config.toml
model = "image flow-matching model"
dataset = "regions of photos with short descriptions (Visual Genome)"
train_examples = 203450
image_size = 32
horizontal_flip = true
conditioning = "none"
arch = "unet"
objective = "flow_matching"
cond_dim = 128
logit_normal_time = true
norm = "groupnorm"
hidden_act = "silu"
weight_standardization = false
widths = [48, 96, 96, 96]
blocks_per_level = 2
scale_shift_norm = true
attention = true
upsampling = "nearest_conv"
init = "trunc_normal_002"
residual_init = "scaled_by_depth"
optimizer = "muon"
muon_scale = "match_rms_adamw"
learning_rate = 0.0038
momentum = 0.95
nesterov = true
orthogonalizer = "newton_schulz_5"
adamw_lr_other_params = 0.0012
max_grad_norm = 1.0
ema_decay = 0.995
max_steps = 22600
batch_size = 256
epochs = 28.4
lr_schedule = "cosine"
final_lr_fraction = 0.05
warmup_steps = 1130
weight_decay = 0.06
adamw_weight_decay_other_params = 0.05
Rows from block 14, named by matrix and row number. Rows with one number belong to one channel. Each number is 500 + 50 x the weight over the matrix's rms, rounded and kept within 0 to 999. All counts start at 0. Numbers have three digits each.
# convs0: first 3x3 conv (model.decb.1.1.convs.0.weight, 96x96x3x3), inputs 88-95, a 3x3 kernel for each
# convs1: second 3x3 conv (model.decb.1.1.convs.1.weight, 96x96x3x3, transposed), outputs 88-95, a 3x3 kernel for each
convs0.18:486550513501553457516524493524489513513538552486532492464596512525543434487610532488491512478506473516472461479510490483609494467504534409463441590468331497533524469470490503356454524519499533505467464420470478483509
convs1.18:539545548458513549478444473449480503485529451520510497427558527358391562512491449510483509512586537496442544488475549485460556499522473454521473543663426550506504528515430568469497524480553502482510542417521468479497
convs0.19:513545498456481467470500525524512537520499530531433483472444517440525446512463467473572594678703444428427488483496515518422514495428516490544521560550451477580476509489529535493521499508534492489480462543536465491451
convs1.19:632508514545499524469472467528448486521533474499450510507430513453493567522504471523427524496463468529524554469519565500477521473519538525512503597483581491427500460490499488438527565512443502514468599594524502498455
convs0.20:391488515583453561484498560465491509479498411588490502601589499480406460494577521494412494547499530521449499527561521573462463482421487494497470440408539447460472555537501558579651511444468468480492546390528536507516
convs1.20:562472398423524567505559540523467465534547548463492461535455456563509494444439446504479542539484476522506503446514507521528488559435478474472583522464539584448557433505512439480539468470443504526437513532402531499477
convs0.21:593522471536447540524424507500604471380513435451573497499499468407457536598601554512525536555381576516440539500529492463562538577617558481486495376516456485517531455566544547518506446443417470553495534514526518489475
convs1.21:438513546435490550515498504498537517540486562483465497479476545519580477534526528479513462478499533513489511490531503398467548481516513510435522456487526487559566470527540504528523493483510470555504450568477421484590
convs0.22:547499484559486497570464510470481537467469450465525462493463496464456440563477515526527489491548452496596482540519501492471553508479515440484479477556520488475503516528479530618538485429479527398435430528508453501428
convs1.22:514550496488468379465507518542432527527501555559504491497556426498554515519488451470444502516498491526472484509502426489591581509522529519449471425482455491545459511491456465436353538475434456473526398460443536594393
convs0.23:373528480429538419476507480449569497511428533445565528391463565301580467447429509512493530555478500582455459414625495515592509626428488435493484460449558431499465557515501529498490438554462378626472490498506557437469
convs1.23:488456472560488320527529468496439504514526427502527536450545508423481419506527435514494519493437539477466499487567473482490480536471472535472431498503493473393611533453663531597464516574522489466620547387523545561320
convs0.24:464448534482521494428499518484486438538565463492473479456458467547547454419524500544498538564452593578498519537523550513537527502540554470538522564636548473463504534462508501507544560506491495570528457499489525391556
convs1.24:479551496532392497544500612469543411468413451538491544457466556493442541578541459476519479454400514472487507448422538442382467500569504416553431372473455433469534469521480464457468425561500468520382461482495539423598
convs0.25:491501454532430426463511603528517492488466503501490503481478506466409403569634587513497517512489476471476565497494541528574527509482647508493502471512447443550546498487506497428507459539547450492465526349486489441517
convs1.25:496431446443502522471507452509501526459474527519514528434498436435539506491510500439502563522463461526501546439519511408499514480517476461599519497552553469481522487396431406528472497506499528515490565466466489471496
convs0.26:485533470521553471512508466522494484462479529504473504491544515570669531564515529504554534510485506497489513540525488436486565502484510480546471354636596520469466478524528473417493475505507502477486513413538467501473
convs1.26:483527504612440499456444488531556422381609543517512498479484452499446513463429450462451562435487475519467439475523536474410522559499471502562510526453610515456502480530479472500606511375442460487454449600489488435578
convs0.27:527510485516547465527469520473457479553515510540500513507513464620602538484542504527494470571492453516521474516491519510505517537490501516534502521530479429526551488453463502481481448515463485519482466347466478412471
convs1.27:611481463434517708439467482436517499473494543484492454571520408494490497493456517506507450495512392520506537482476466478370418525521508492493588496543505528443499490565474483527538556504476502521535517586512573493511
convs0.28:524334386527529500538480512486593542507431460474469516439409466516488486508472486414564497516544513548478504472548445449453519444519500471541537536476468502491477534468501510584518570514519631350506466598540499505502
convs1.28:454549494559442497596674487493549421579519486443551513483449529497482533497683472462565513505449546490469564531567524492573469511475487507516494492405445503513504553531442443480551522522553483453538454566490509660355
convs0.29:499533478516519466416472462451444510504413522462477438492525471484423338484557556544506519561644497515444356498516484533438486549508501504531483480482526556608557514462410581583490504412392511489492534527488519451463
convs1.29:528461474510527522434591496493521505450602530474536478524557497541520536533528443588665479438418496527433478517540494448496474547516507528519501477462579583466545563500451524482523563487437532504465515405573492464564
convs0.30:408440438394374464405464467483481530527497459526503516520540484561542439508503495446476472506498554478467465508550509515457464508507500469496493550487517499484532467496511503512478454483511491403463316203449503476489
convs1.30:544470482540594506464481625516493503538544491430454542458492489549551537503469473436500547507558540539463466532521451402471501497486522502557546492447490463490547533482509500512554530496481489467501510582552538458536
convs0.31:514452476442531446547441505508533479490522416490470505480489523559569362518482527496485507496495593514501505500489500511494391550462531480476516515446544477506540547500495507519526506523460510490549482438488515478530
convs1.31:408532500655431522477492474474530518588451512456484492512517437737412484531458457487507488407576520513488492492493487557571516538514512497499461554592412515509496492532518529435531449552466447476490608529482388541497
convs0.32:466437468412340539479489505464604521467569556502542533539590528554642463441513468550521525526573582494495509484517460434432511467545484486557490530421415502529495545572599523507547499516489479562560570469523513465515
convs1.32:498461477441499541556549479467540456566552488383556505515549476489455422473483457530527497539451421425478523466428475607459490448477589490519485492509357478587503545538476504448424350420469526413480491347482588439534
convs0.33:537502463525505525545487524506482507442436501490497504477509509462503506518465511540537516489490514499562420509569548530533501498416501510593522464404518486419482492556439499449543473468496543461499489486460462520489
convs1.33:507516508506477577440464444548497488461526505468513517534511529461496578562513466515450527520531446404485433478526457562409516502551484507524477542434508498390465499552439562604561501400518535442503465559551433502481
convs0.34:499543460607516511574529478481577497518484445495521523536491512493388543507499462506505516533481462513503476519478491509509484482468525502523496452487476459505519493491547408486498535518499525532463488483498494527462
convs1.34:476544516509403427540544541502513456607488523504509551463551499502527453535511551500440513486468496499467520519537488534563467448459499511521484522498502476503538521441475503453467496499523486456500468520523545464452
convs0.35:509605480454478538563577492538577490485580515421480456488531515505557615523495456534494518567590551500456493450496539471512564563523473505546513421356514484483478521523514537563539533563492509519448510513540468412487
convs1.35:502424460490479474501418470502409454529402537535456428472491485499601495495541580508513572424431493578571447490513440442425476584477409506520506414578612518395483513382508438441608442495464533512548549592454444465527
convs0.36:488460492514529506503468458434492547510522530519427483467473498572547541559519525494546525574593403472383422522509522585518555505549549507602544501543587508510545472457407502588556462476484494481527470367553500504498
convs1.36:471497515426603536439610504494488551498526616507423495484469525439696473443602508512443543559431436539516434484482490440502545438467510513541466552591492538500544503348440504436486537456493504533574506449401494422462
convs0.37:551418408546520538475527485472463491469603564456523445481477408557557522572542486522549543481520504539526492539501435490569524453487535491517478541545507564471484508532492421395463432418503514378427503525531481601522
convs1.37:449552559537497552483464533513452526478485500560497480500552516531487496506483488510567516416484610450582511452556577533527456478516481408521513501507561488542562450473525403551530562507494565417561499413556459596578
convs0.38:490483475460469536460467484483461487432493512491510474445468486567452511474490514533551423509632481438643480488569537493506559487492519529516518473539516545554529514557536521608607443469458639510535514409470461421434
convs1.38:461479523486506598483527530522482508478548510473509512437493480487532523512539510531475536507391474544504477508486515467454555591440527543501507495448484462505505570553503422497479482507443621584614572577475514457346
convs0.39:527440528548527527499466520572498471538544453531466445545497480436569469514516518477447543424494475463680490520575542485517471462525472518495565525496517567479511588607560398382409472481506530576555495537469471492574
convs1.39:580489462511482497534486482521482500533505437475502461540513487461408473451473585408359441480532534459554521453452510476416542498483490480537482411448501421418414545486475501569539439493442555352512542414439407508480
convs0.40:506440506542550551451526537483509538542485534548490414479518491505525588450530567522521501466518448480542498548512478492531465472524480522492488505426472470407560503528533414452490499601517470480518505583503523509520
convs1.40:467527486437613564476496478537538440486558519511587495441499510454553492532451434465389442495428576532517481458407542502472461471536553553503503476665486525567489390458418496476549515478471482612394591426468509468468
convs0.41:452500519437522561448543453548506529566487494471431494409419521439592502418487499523492557512500515546511489444435454440393456472455530577525470437508492527504528438420390470531530500509528565465591538566547450595476
convs1.41:460522525588489531414399442526595511496517505462465517475489514543611464449489542465520497486499485521419506542527512463545489527599463464472481508452477487544512511504554502437525496527564526522540474504514508458427
convs0.42:493466493509517566473398493499484511535474457560515496506472530477479519461471478467515476505492477538518426475489494465425480477457522483525502530521506464561544481466497524465514463496518537481490636373469494507457
convs1.42:492501504475440526510474513500404434527497488497463468502517556461514506558526549546541505499449500499538438476538523504491595513493563531505545505492521498525511529517533577490586504513474553440512540409527519486562
convs0.43:507460520477448456462532520431516512472485463481584499512533446465470404488498471504445574520527584533540497519531526514577494552483483527397435470496414440421518496536550421475468521548527493439445500468573418421517
convs1.43:561420530510494414535574510529527480483518524443520549512523522446558439448535479509524549554410543595385558605517471471608488509440419435537523522524563457502533554412488584428502559461556493426495489562454467555462
convs0.44:521508556544386453564477566451430470382549467477499459533580575479517589557498531493557555535666501534499446485499557435432517507463516507471482410531550463541504495473378562569469456316386512465539473554475466490543
convs1.44:477454528496385556489557535485553451540585505442434485478454525430534527493543516541496465472361519509422563455481564434552482492566506495504456535576499441459497526476467507402504518445516491513470446460565469421545
convs0.45:479509439532549531541497443470452474564558462448488447563530383486482470447484453497458443505555558515474508492526429495624523505689503475567528442580429478551531501498522519473421472500461535461573485477472423474481
convs1.45:402511490586460426487615506535475479554510510465617471513484502601559524527562538522430540392555540460575525407462512455403576593446457515480509560429594513375496490515520570487515507539500584472503565468402344536435
convs0.46:473483538461395528497497530520450489485603476461493466478543504467456528506525498493455509487526430534576489472593491397871502389614473496430496615384454511560451532489493508515485526541494546446475473559436462582467
convs1.46:533467460495517433480570482462490519494435552511529504512565503495573474501435507492510564494528564492451552445445409553406482522486453485479560503425556521485486472544550471730514460478541498539510557388475518460516
convs0.47:553551529494411623476473487509500554524549413481492493477452534508477474498522489469502544498457492505517518559525448545569284505512449472401550496531370505484461523470551514503489495470490503382521514422457505578468
convs1.47:491503517385463528460481444459517488466506553455501507495469454503521522500457510535517510548456462527563525504540519593500525547524502499467536510507472487591505490519464498503459517554509568481474539421446561546514
convs0.48:499450492465591565545530531507481513544557583512525488486474510567566522523475483518450459465382467483414466467493509518473513466508461499470504487448423463515457482492557449516558528636532470590517416497520459489513
convs1.48:504474477490435444528546470453519496425459442486477492495523536461612531552523538572601479592509543612516533494413559503523493500522483518507564489570538499556465438515460546424476482477520480457596445534541460565446
convs0.49:479513514480382436467524547523493517490463523503479492511469499534436469543531491497504515473455511562379373505488510498490543525473502505496502464422460518468464513476475521512522476422561499493497428528498506461534
convs1.49:515509536487374497492504506532608547476503455467534486596555429529466519517449502553540475544563569474495545493518434539495497474488505527510483468660553459563483521551546469433493491503478600529458533390536557500516
convs0.50:496504504506547476505452488495494513535522476488507496514522500516499558512498524402518541536366372477454456517540520505604430459495455502536553442376458492523507511446515503421522490464522522479623527339486498547479
convs1.50:510513523520420514472539561537529549460504445481554519512546489491392503450507542529498472658568551434504536508562434481503449448533479480515508582576536398405497526560536554488472483522515494533514437579465396430457
convs0.51:542427491519453533431533501562437593498408613507566479557529432472320448434471535488426462516354516548533525527550494488462576436449506525564560426356505429436464501487467540589495509478521550635562489508467562444541
convs1.51:433498502551407520493453504476563462521449572477541567534574510457464463512462494441555513481644527607542517512513570427442474535491569508549505512603577404544481529553477623466526438482432498692469498542527441496510
convs0.52:500489505551524508550490477526482479484522557502597484486450500475453471388433467461508416502467470540551473518485483455490484570557511480496491499542469479541495504534498498343481593550530506419544522372461462639466
convs1.52:444537582581510464478530523461457489486508481534566474511523485601476472474504511487488498435474493532514534552451442505496471490509532484573452424579437551470471468449488508570495541508482507436431523651517431475569
convs0.53:513575487542593482491501497521432429521521423542590474453488464504401471521460447545581510537509490612521451466512505493619519540560516524463439514428491504505510456501484575655541565494469508422445443495644527497401
convs1.53:524519582472436539448413513469456402516518490560471441515502567573581496542506491475499466409534475444482450512494460414558459548514525443448543483478460467449475469518463451506507543540528473503547451530517477517439
convs0.54:445546500448530410487578558519599531441456544509481524539492459548647521570534461495478456475559354457514500469515463466516473513583496471483528549525470512499488532529539486479422495489495463462500534496569412466532
convs1.54:533504529447515464503521505470566532348515524427477463549426453501517424535471428559509510564553524558395401504494486543430479510430564463466568503449538480413486479540545535497400517469415496476530459427417459547510
convs0.55:442493494456475465432448422506553541504517484511486509474518467420495406458491445452454525583596560474525498483483469536498472471485464503555465515592578470575535423454441527550538518492484605592514590531474440462462
convs1.55:482435487505511574483494536497495523504515503539535490471505513503501499500489527513533527508496495479515516496503492492532501520570487466506487470558516500565541495499511555544502495504469475386459522516521528574536
convs0.56:476387493462512501493498522487518495483484460518501504472501510488524473502493495538530531469419455502500499502556482520468489453496513512512496472442469496515522552657495472443510444521481464633520505517475483479494
convs1.56:510500506538454506534467599510492535468493493515511519476546451478523504480505524545522521417536503447433461486510513536577467500476522527413530487515526534501516493547491439482460509505509472535515489448580519424546
convs0.57:469425512466392497529497510487519530484475486479497475514535521510553391536512527454550493513530430508472504499548512499548512506502503459529501534568488521528502559566470511553502516474538476399556449386481498501489
convs1.57:519454527556482527545468538528470482478556549512492491461463531623586491515502514508436491415604567533505516469521493548435445521495486518455447539581607459479514463532466413468563515438586461545499544526464382497490