config = dict(
    arch='unet',
    model='image flow-matching model',
    dataset='regions of photos with short descriptions (Visual Genome)',
    train_examples=203450,
    image_size=32,
    horizontal_flip=True,
    conditioning='none',
    objective='flow_matching',
    cond_dim=128,
    logit_normal_time=True,
    norm='groupnorm',
    hidden_act='silu',
    weight_standardization=False,
    widths=[48, 96, 96, 96],
    blocks_per_level=2,
    scale_shift_norm=True,
    attention=True,
    upsampling='nearest_conv',
    init='trunc_normal_002',
    residual_init='scaled_by_depth',
    optimizer='muon',
    muon_scale='match_rms_adamw',
    learning_rate=0.0038,
    momentum=0.95,
    nesterov=True,
    orthogonalizer='newton_schulz_5',
    adamw_lr_other_params=0.0012,
    max_grad_norm=1.0,
    ema_decay=0.995,
    max_steps=22600,
    batch_size=256,
    epochs=28.4,
    lr_schedule='cosine',
    final_lr_fraction=0.05,
    warmup_steps=1130,
    weight_decay=0.06,
    adamw_weight_decay_other_params=0.05,
)
Rows from block 3, named by matrix and row number. Each number is 50 + 15 x the weight over the matrix's rms, rounded and kept within 0 to 99. All counts start at 0.
# emb: conditioning projection (model.enc.1.1.emb.weight, 192x128), inputs 64-127
emb.46:42 48 44 70 66 51 69 50 53 67 41 50 57 50 57 46 55 41 40 66 51 53 52 14 59 86 38 48 67 45 60 47 33 51 32 40 61 54 45 44 11 46 88 49 42 53 52 50 46 75 74 44 46 51 33 56 60 48 64 46 53 55 58 74
emb.47:70 62 61 59 68 66 40 47 54 19 45 61 49 34 65 66 54 43 28 38 34 50 47 47 56 59 46 19 53 17 51 66 52 47 56 42 60 55 72 48 00 81 00 16 45 62 58 70 60 71 37 30 53 69 86 55 52 58 64 60 67 64 57 36
emb.48:49 47 59 59 45 37 19 40 45 24 34 34 61 36 53 64 53 44 39 39 45 50 61 58 33 56 15 23 64 59 55 35 54 40 54 30 59 35 42 71 26 69 00 37 16 26 55 65 57 55 38 62 54 51 51 50 58 32 54 55 59 52 64 52
emb.49:41 67 48 15 16 53 00 42 63 59 57 56 14 52 63 78 77 44 63 45 71 79 26 64 38 56 69 64 49 59 41 60 41 72 52 75 27 38 44 46 19 44 36 57 74 44 58 43 49 36 52 60 34 45 47 38 40 87 45 53 46 21 32 45
emb.50:48 33 55 43 89 34 01 53 64 76 33 33 49 43 62 52 37 33 76 55 54 65 47 43 41 90 34 13 77 62 60 42 44 47 34 51 35 45 68 46 59 63 85 38 39 52 57 73 44 50 56 95 49 54 39 66 43 35 49 57 40 37 46 48
emb.51:48 50 54 26 68 41 77 44 53 32 48 51 59 47 45 59 56 19 25 48 06 31 56 40 53 68 43 33 68 70 63 51 45 17 57 50 70 63 64 56 42 51 28 62 19 60 39 62 52 75 34 20 52 58 51 79 64 34 65 60 55 41 54 51
emb.52:64 45 77 62 43 52 90 41 45 44 48 58 65 39 55 53 54 52 35 62 40 44 57 19 41 57 43 37 52 50 38 55 50 55 44 16 43 49 52 61 60 77 16 66 45 46 46 57 47 61 57 44 82 54 54 53 65 47 62 51 72 42 48 53
emb.53:50 68 67 34 60 53 78 45 53 51 47 44 56 57 51 47 48 36 45 55 30 33 57 42 52 62 30 30 45 54 57 36 49 37 42 38 47 52 48 36 43 55 60 47 25 51 57 61 57 77 47 59 64 61 48 48 39 31 53 58 66 60 70 62
emb.54:55 53 41 46 68 26 54 59 45 60 46 56 57 58 55 23 53 31 43 49 17 10 47 27 38 36 40 50 53 56 65 23 50 02 40 53 42 64 61 49 62 55 00 59 36 57 47 51 53 83 57 75 62 37 60 32 47 61 55 59 42 35 37 44
emb.55:54 51 59 52 80 64 38 62 61 63 48 52 74 55 38 45 60 45 14 56 33 38 56 73 34 44 72 62 83 45 64 49 64 16 39 46 75 53 34 57 61 57 73 41 77 47 41 59 53 55 19 38 44 56 45 37 60 66 46 59 47 55 54 57
emb.56:45 55 46 40 87 42 66 44 56 52 48 35 39 38 65 45 45 48 33 58 32 38 64 61 42 66 41 54 74 40 68 39 45 42 68 55 47 34 57 52 54 66 48 49 51 49 59 51 44 57 44 49 40 65 50 76 60 60 43 34 35 53 52 62
emb.57:42 40 43 80 62 56 69 47 34 33 64 58 43 50 35 56 44 53 64 45 43 06 47 62 48 29 48 47 59 69 46 99 71 38 51 52 48 51 35 50 32 79 00 51 64 66 64 67 37 07 56 00 60 60 65 54 53 47 46 47 44 47 42 69
emb.58:62 81 44 47 82 41 99 59 48 23 38 26 52 41 59 63 43 64 59 78 31 43 76 74 57 62 23 43 85 59 68 35 44 57 65 51 48 48 52 67 43 51 48 34 28 39 60 82 37 56 43 18 42 68 68 27 54 32 52 62 54 52 55 60
emb.59:48 69 53 47 46 61 86 58 57 66 56 50 85 74 67 76 63 72 40 38 59 35 55 39 63 32 52 43 51 61 88 99 51 68 52 71 78 43 53 57 53 68 00 70 67 40 67 55 58 60 57 00 90 52 51 59 58 87 59 63 52 60 58 53
emb.60:38 50 50 60 84 55 83 42 52 38 22 37 60 44 48 37 63 21 41 44 40 44 49 32 33 63 46 39 75 53 57 19 53 58 36 39 57 78 32 43 82 69 00 57 53 69 68 70 46 82 43 35 59 52 54 53 57 18 50 41 58 69 58 60
emb.61:42 50 54 59 83 33 47 40 65 92 37 64 45 57 59 66 60 41 42 74 43 29 48 62 75 45 31 70 50 50 56 33 45 47 38 26 59 51 37 41 63 43 00 50 30 51 63 29 38 58 40 34 49 41 44 55 59 33 62 79 68 55 55 55
emb.62:67 61 34 56 46 64 60 53 49 57 51 44 46 54 32 36 41 57 55 44 42 38 44 54 56 41 26 32 71 57 78 32 56 51 77 30 69 56 54 49 58 50 48 42 23 37 53 61 65 60 64 20 63 69 59 76 52 12 62 57 59 57 48 51
emb.63:41 53 27 26 61 52 51 63 52 73 53 47 41 47 56 39 37 43 52 37 74 60 53 27 46 62 58 63 44 46 56 59 62 57 45 22 45 54 56 51 77 53 34 29 60 42 45 42 43 65 53 71 59 54 60 41 40 29 38 66 52 54 43 73
emb.64:59 45 33 64 88 39 99 32 47 02 29 33 47 46 50 60 53 00 99 56 99 99 77 49 38 99 21 53 75 54 50 44 50 99 53 25 77 35 60 68 00 61 36 00 35 57 51 85 54 99 33 99 72 57 45 50 75 06 30 53 46 60 44 44
emb.65:41 49 75 66 59 55 66 49 63 49 67 41 42 41 36 52 56 53 35 60 42 46 66 53 62 39 76 31 55 60 56 60 35 43 48 39 89 49 55 57 70 60 35 19 19 64 52 56 67 52 49 00 61 40 69 65 64 53 54 40 56 80 52 46
emb.66:46 84 65 61 98 57 89 25 62 65 34 37 70 65 60 48 32 45 33 49 44 56 61 47 52 65 17 43 69 70 80 36 47 56 57 76 52 46 67 48 51 71 00 48 25 32 48 66 54 91 68 52 52 63 41 56 56 16 61 80 40 41 53 57
emb.67:40 51 56 46 31 59 99 41 53 38 51 56 41 55 62 60 60 27 60 54 82 56 51 28 40 60 52 56 36 53 70 28 51 99 46 40 47 45 62 55 49 49 00 26 40 60 49 46 41 43 69 47 70 67 61 50 54 37 63 70 63 41 57 52
emb.68:61 36 55 70 66 60 72 46 42 42 45 47 72 54 56 36 45 34 85 63 76 72 52 66 53 50 76 35 66 32 70 49 46 85 50 52 63 65 54 52 39 50 29 58 78 47 52 69 51 48 49 44 53 42 37 53 72 25 50 47 85 72 49 51
emb.69:59 34 40 41 76 80 57 49 40 19 33 56 51 41 47 63 73 41 57 54 55 46 39 33 50 68 51 45 52 57 34 31 56 54 38 16 47 58 46 48 31 47 41 59 05 66 49 56 50 59 46 45 58 36 57 26 54 51 45 61 56 53 56 40
emb.70:46 38 63 68 74 37 91 64 49 48 39 46 40 54 37 53 52 41 35 63 37 41 38 57 51 36 16 57 55 49 61 18 64 42 52 38 69 47 55 42 50 68 78 55 31 47 46 80 52 46 45 53 55 47 54 35 70 47 47 50 53 60 71 48
emb.71:76 39 66 58 99 69 85 35 50 80 35 25 71 69 58 60 45 20 68 47 49 53 80 40 43 73 13 50 50 49 63 40 61 57 43 38 86 62 62 59 24 68 99 58 26 63 41 74 51 45 46 23 70 69 67 50 55 24 51 72 53 71 42 39
emb.72:30 29 51 19 68 26 99 46 59 57 38 29 36 57 54 61 64 40 31 60 16 24 59 80 33 69 15 43 65 47 48 56 48 14 31 33 50 62 54 51 55 50 03 54 17 46 46 69 57 87 45 27 63 44 36 61 64 59 32 51 64 52 60 47
emb.73:37 33 64 64 31 29 99 57 42 68 55 39 37 60 66 40 57 68 63 65 45 63 59 64 49 76 46 64 63 53 48 49 52 61 52 47 27 39 45 40 57 38 41 72 39 28 51 64 43 59 52 38 59 59 60 51 48 55 54 32 42 58 64 38
emb.74:44 59 52 52 81 63 68 43 54 62 46 47 51 55 62 64 49 44 14 53 09 18 46 58 48 61 37 45 62 50 48 55 52 10 51 44 39 47 46 51 64 42 99 46 31 43 56 54 37 64 61 22 47 51 29 58 61 47 52 67 57 61 60 39
emb.75:77 70 52 39 79 52 82 47 66 30 49 42 51 55 58 57 52 42 62 83 23 21 55 40 52 78 30 52 76 17 51 15 61 50 59 62 71 37 43 48 50 69 40 76 06 66 58 60 61 81 52 32 61 56 55 54 62 44 55 56 61 50 44 44
emb.76:47 56 51 35 57 48 58 51 58 46 36 58 53 60 36 51 54 44 41 51 39 63 68 87 46 33 23 44 69 43 34 21 59 34 63 27 56 37 55 60 66 41 19 53 23 46 29 83 29 33 38 64 44 41 41 41 83 33 45 51 34 45 48 52
emb.77:62 88 50 63 76 53 91 62 46 32 39 23 47 53 62 49 58 06 66 35 76 83 61 33 57 29 08 00 52 49 72 01 54 92 58 30 47 63 76 68 29 35 12 54 08 59 32 69 63 42 42 61 80 59 59 65 63 31 38 54 67 55 40 54
emb.78:55 69 59 69 51 51 84 53 41 47 50 51 55 58 61 61 43 49 26 68 37 34 51 49 40 57 32 50 80 49 62 51 53 32 36 38 35 41 63 37 52 63 91 36 47 47 51 55 36 37 55 44 51 64 72 60 44 67 58 42 54 61 68 48
emb.79:75 62 48 66 56 34 26 51 69 31 42 50 69 41 47 49 58 51 47 32 25 24 47 29 60 52 59 50 71 65 60 41 56 36 59 45 39 57 43 65 36 39 46 45 51 55 59 50 38 46 46 48 49 53 51 65 43 34 57 58 61 63 39 43
emb.80:44 33 51 44 60 72 32 62 49 37 47 56 59 54 51 47 83 42 56 60 44 50 43 60 61 60 36 50 42 66 64 49 42 44 44 55 48 78 43 52 38 50 37 39 39 46 69 46 54 43 39 44 31 54 58 43 45 52 47 20 38 66 66 53
emb.81:75 45 47 63 86 57 60 67 40 37 48 42 53 40 50 66 72 37 38 42 52 37 54 18 44 52 63 33 53 41 30 16 40 52 59 37 63 43 46 45 45 56 62 47 27 59 32 57 66 55 63 46 56 48 51 63 60 31 47 59 71 48 68 67
emb.82:70 47 53 41 66 42 68 48 37 39 50 38 46 52 54 28 39 61 54 30 42 49 58 60 65 53 50 45 54 32 50 65 54 37 45 46 41 84 45 62 45 60 82 43 50 42 67 49 44 59 51 60 68 54 46 49 46 39 42 57 55 45 42 53
emb.83:60 51 67 51 56 72 78 62 53 50 30 51 50 45 61 61 47 45 31 48 42 49 69 52 47 44 39 25 55 44 65 19 55 48 62 43 64 44 49 52 43 61 60 49 36 55 41 60 54 47 48 33 65 57 57 47 38 44 55 59 76 61 51 57
emb.84:76 30 43 52 66 59 66 54 32 42 36 53 64 46 52 43 42 56 30 56 41 42 30 54 51 68 44 55 61 36 46 51 47 39 43 42 56 60 33 54 34 61 39 43 34 58 44 44 47 48 43 44 47 49 70 39 64 54 49 36 56 44 52 42
emb.85:33 54 52 54 37 28 33 38 42 54 59 53 53 40 43 50 50 50 66 41 65 41 54 61 52 50 33 62 59 39 59 31 53 68 76 55 55 58 51 62 67 60 65 61 37 61 60 39 60 39 35 59 61 57 41 42 32 42 36 55 63 53 51 63
emb.86:64 55 43 58 76 51 39 50 58 54 46 44 68 57 60 61 52 14 21 76 35 43 65 39 47 73 60 59 64 44 65 58 36 44 69 58 61 55 51 37 53 60 53 61 65 65 56 30 44 59 67 42 63 60 53 49 38 40 50 50 46 55 42 65
emb.87:49 47 68 36 94 69 64 50 51 36 42 40 23 58 60 71 47 21 92 36 75 63 39 33 71 72 28 26 70 48 61 23 35 66 46 37 44 40 41 37 34 55 00 18 27 53 73 69 61 96 51 24 59 61 42 53 51 42 42 54 67 60 58 46
emb.88:57 42 59 54 56 46 35 54 52 59 36 46 51 59 57 47 68 57 33 58 21 26 61 65 45 52 38 51 64 48 54 45 42 36 45 52 64 31 62 62 54 60 35 55 37 50 41 47 40 31 53 69 47 73 35 35 60 55 59 58 51 40 53 53
emb.89:71 73 60 75 80 73 48 74 72 30 54 53 41 40 55 57 60 49 52 35 36 43 53 34 66 51 53 34 88 40 87 30 39 42 62 35 32 54 65 50 58 56 31 50 39 75 31 59 45 42 40 45 67 55 63 48 60 24 38 59 61 42 54 32
emb.90:63 56 61 49 78 46 45 54 44 13 65 42 57 44 66 58 68 35 58 39 57 63 58 14 50 79 32 42 93 43 47 33 44 54 52 44 41 62 45 52 21 24 00 62 32 54 52 52 62 54 58 40 56 39 70 42 41 28 48 43 46 54 40 49
emb.91:32 50 57 42 54 57 31 47 59 49 47 42 36 42 43 41 61 47 57 47 61 53 38 45 64 48 64 65 45 29 43 58 47 61 46 40 56 56 41 49 35 50 54 53 50 44 55 32 36 41 48 62 53 62 69 68 55 50 49 46 48 53 42 46
emb.92:49 47 39 33 20 49 55 57 50 72 67 61 55 60 50 53 31 70 54 70 38 47 66 43 58 48 55 38 63 59 53 74 48 47 23 50 59 39 59 49 99 41 00 78 57 57 41 21 45 48 55 17 72 63 47 58 40 66 55 44 38 51 63 48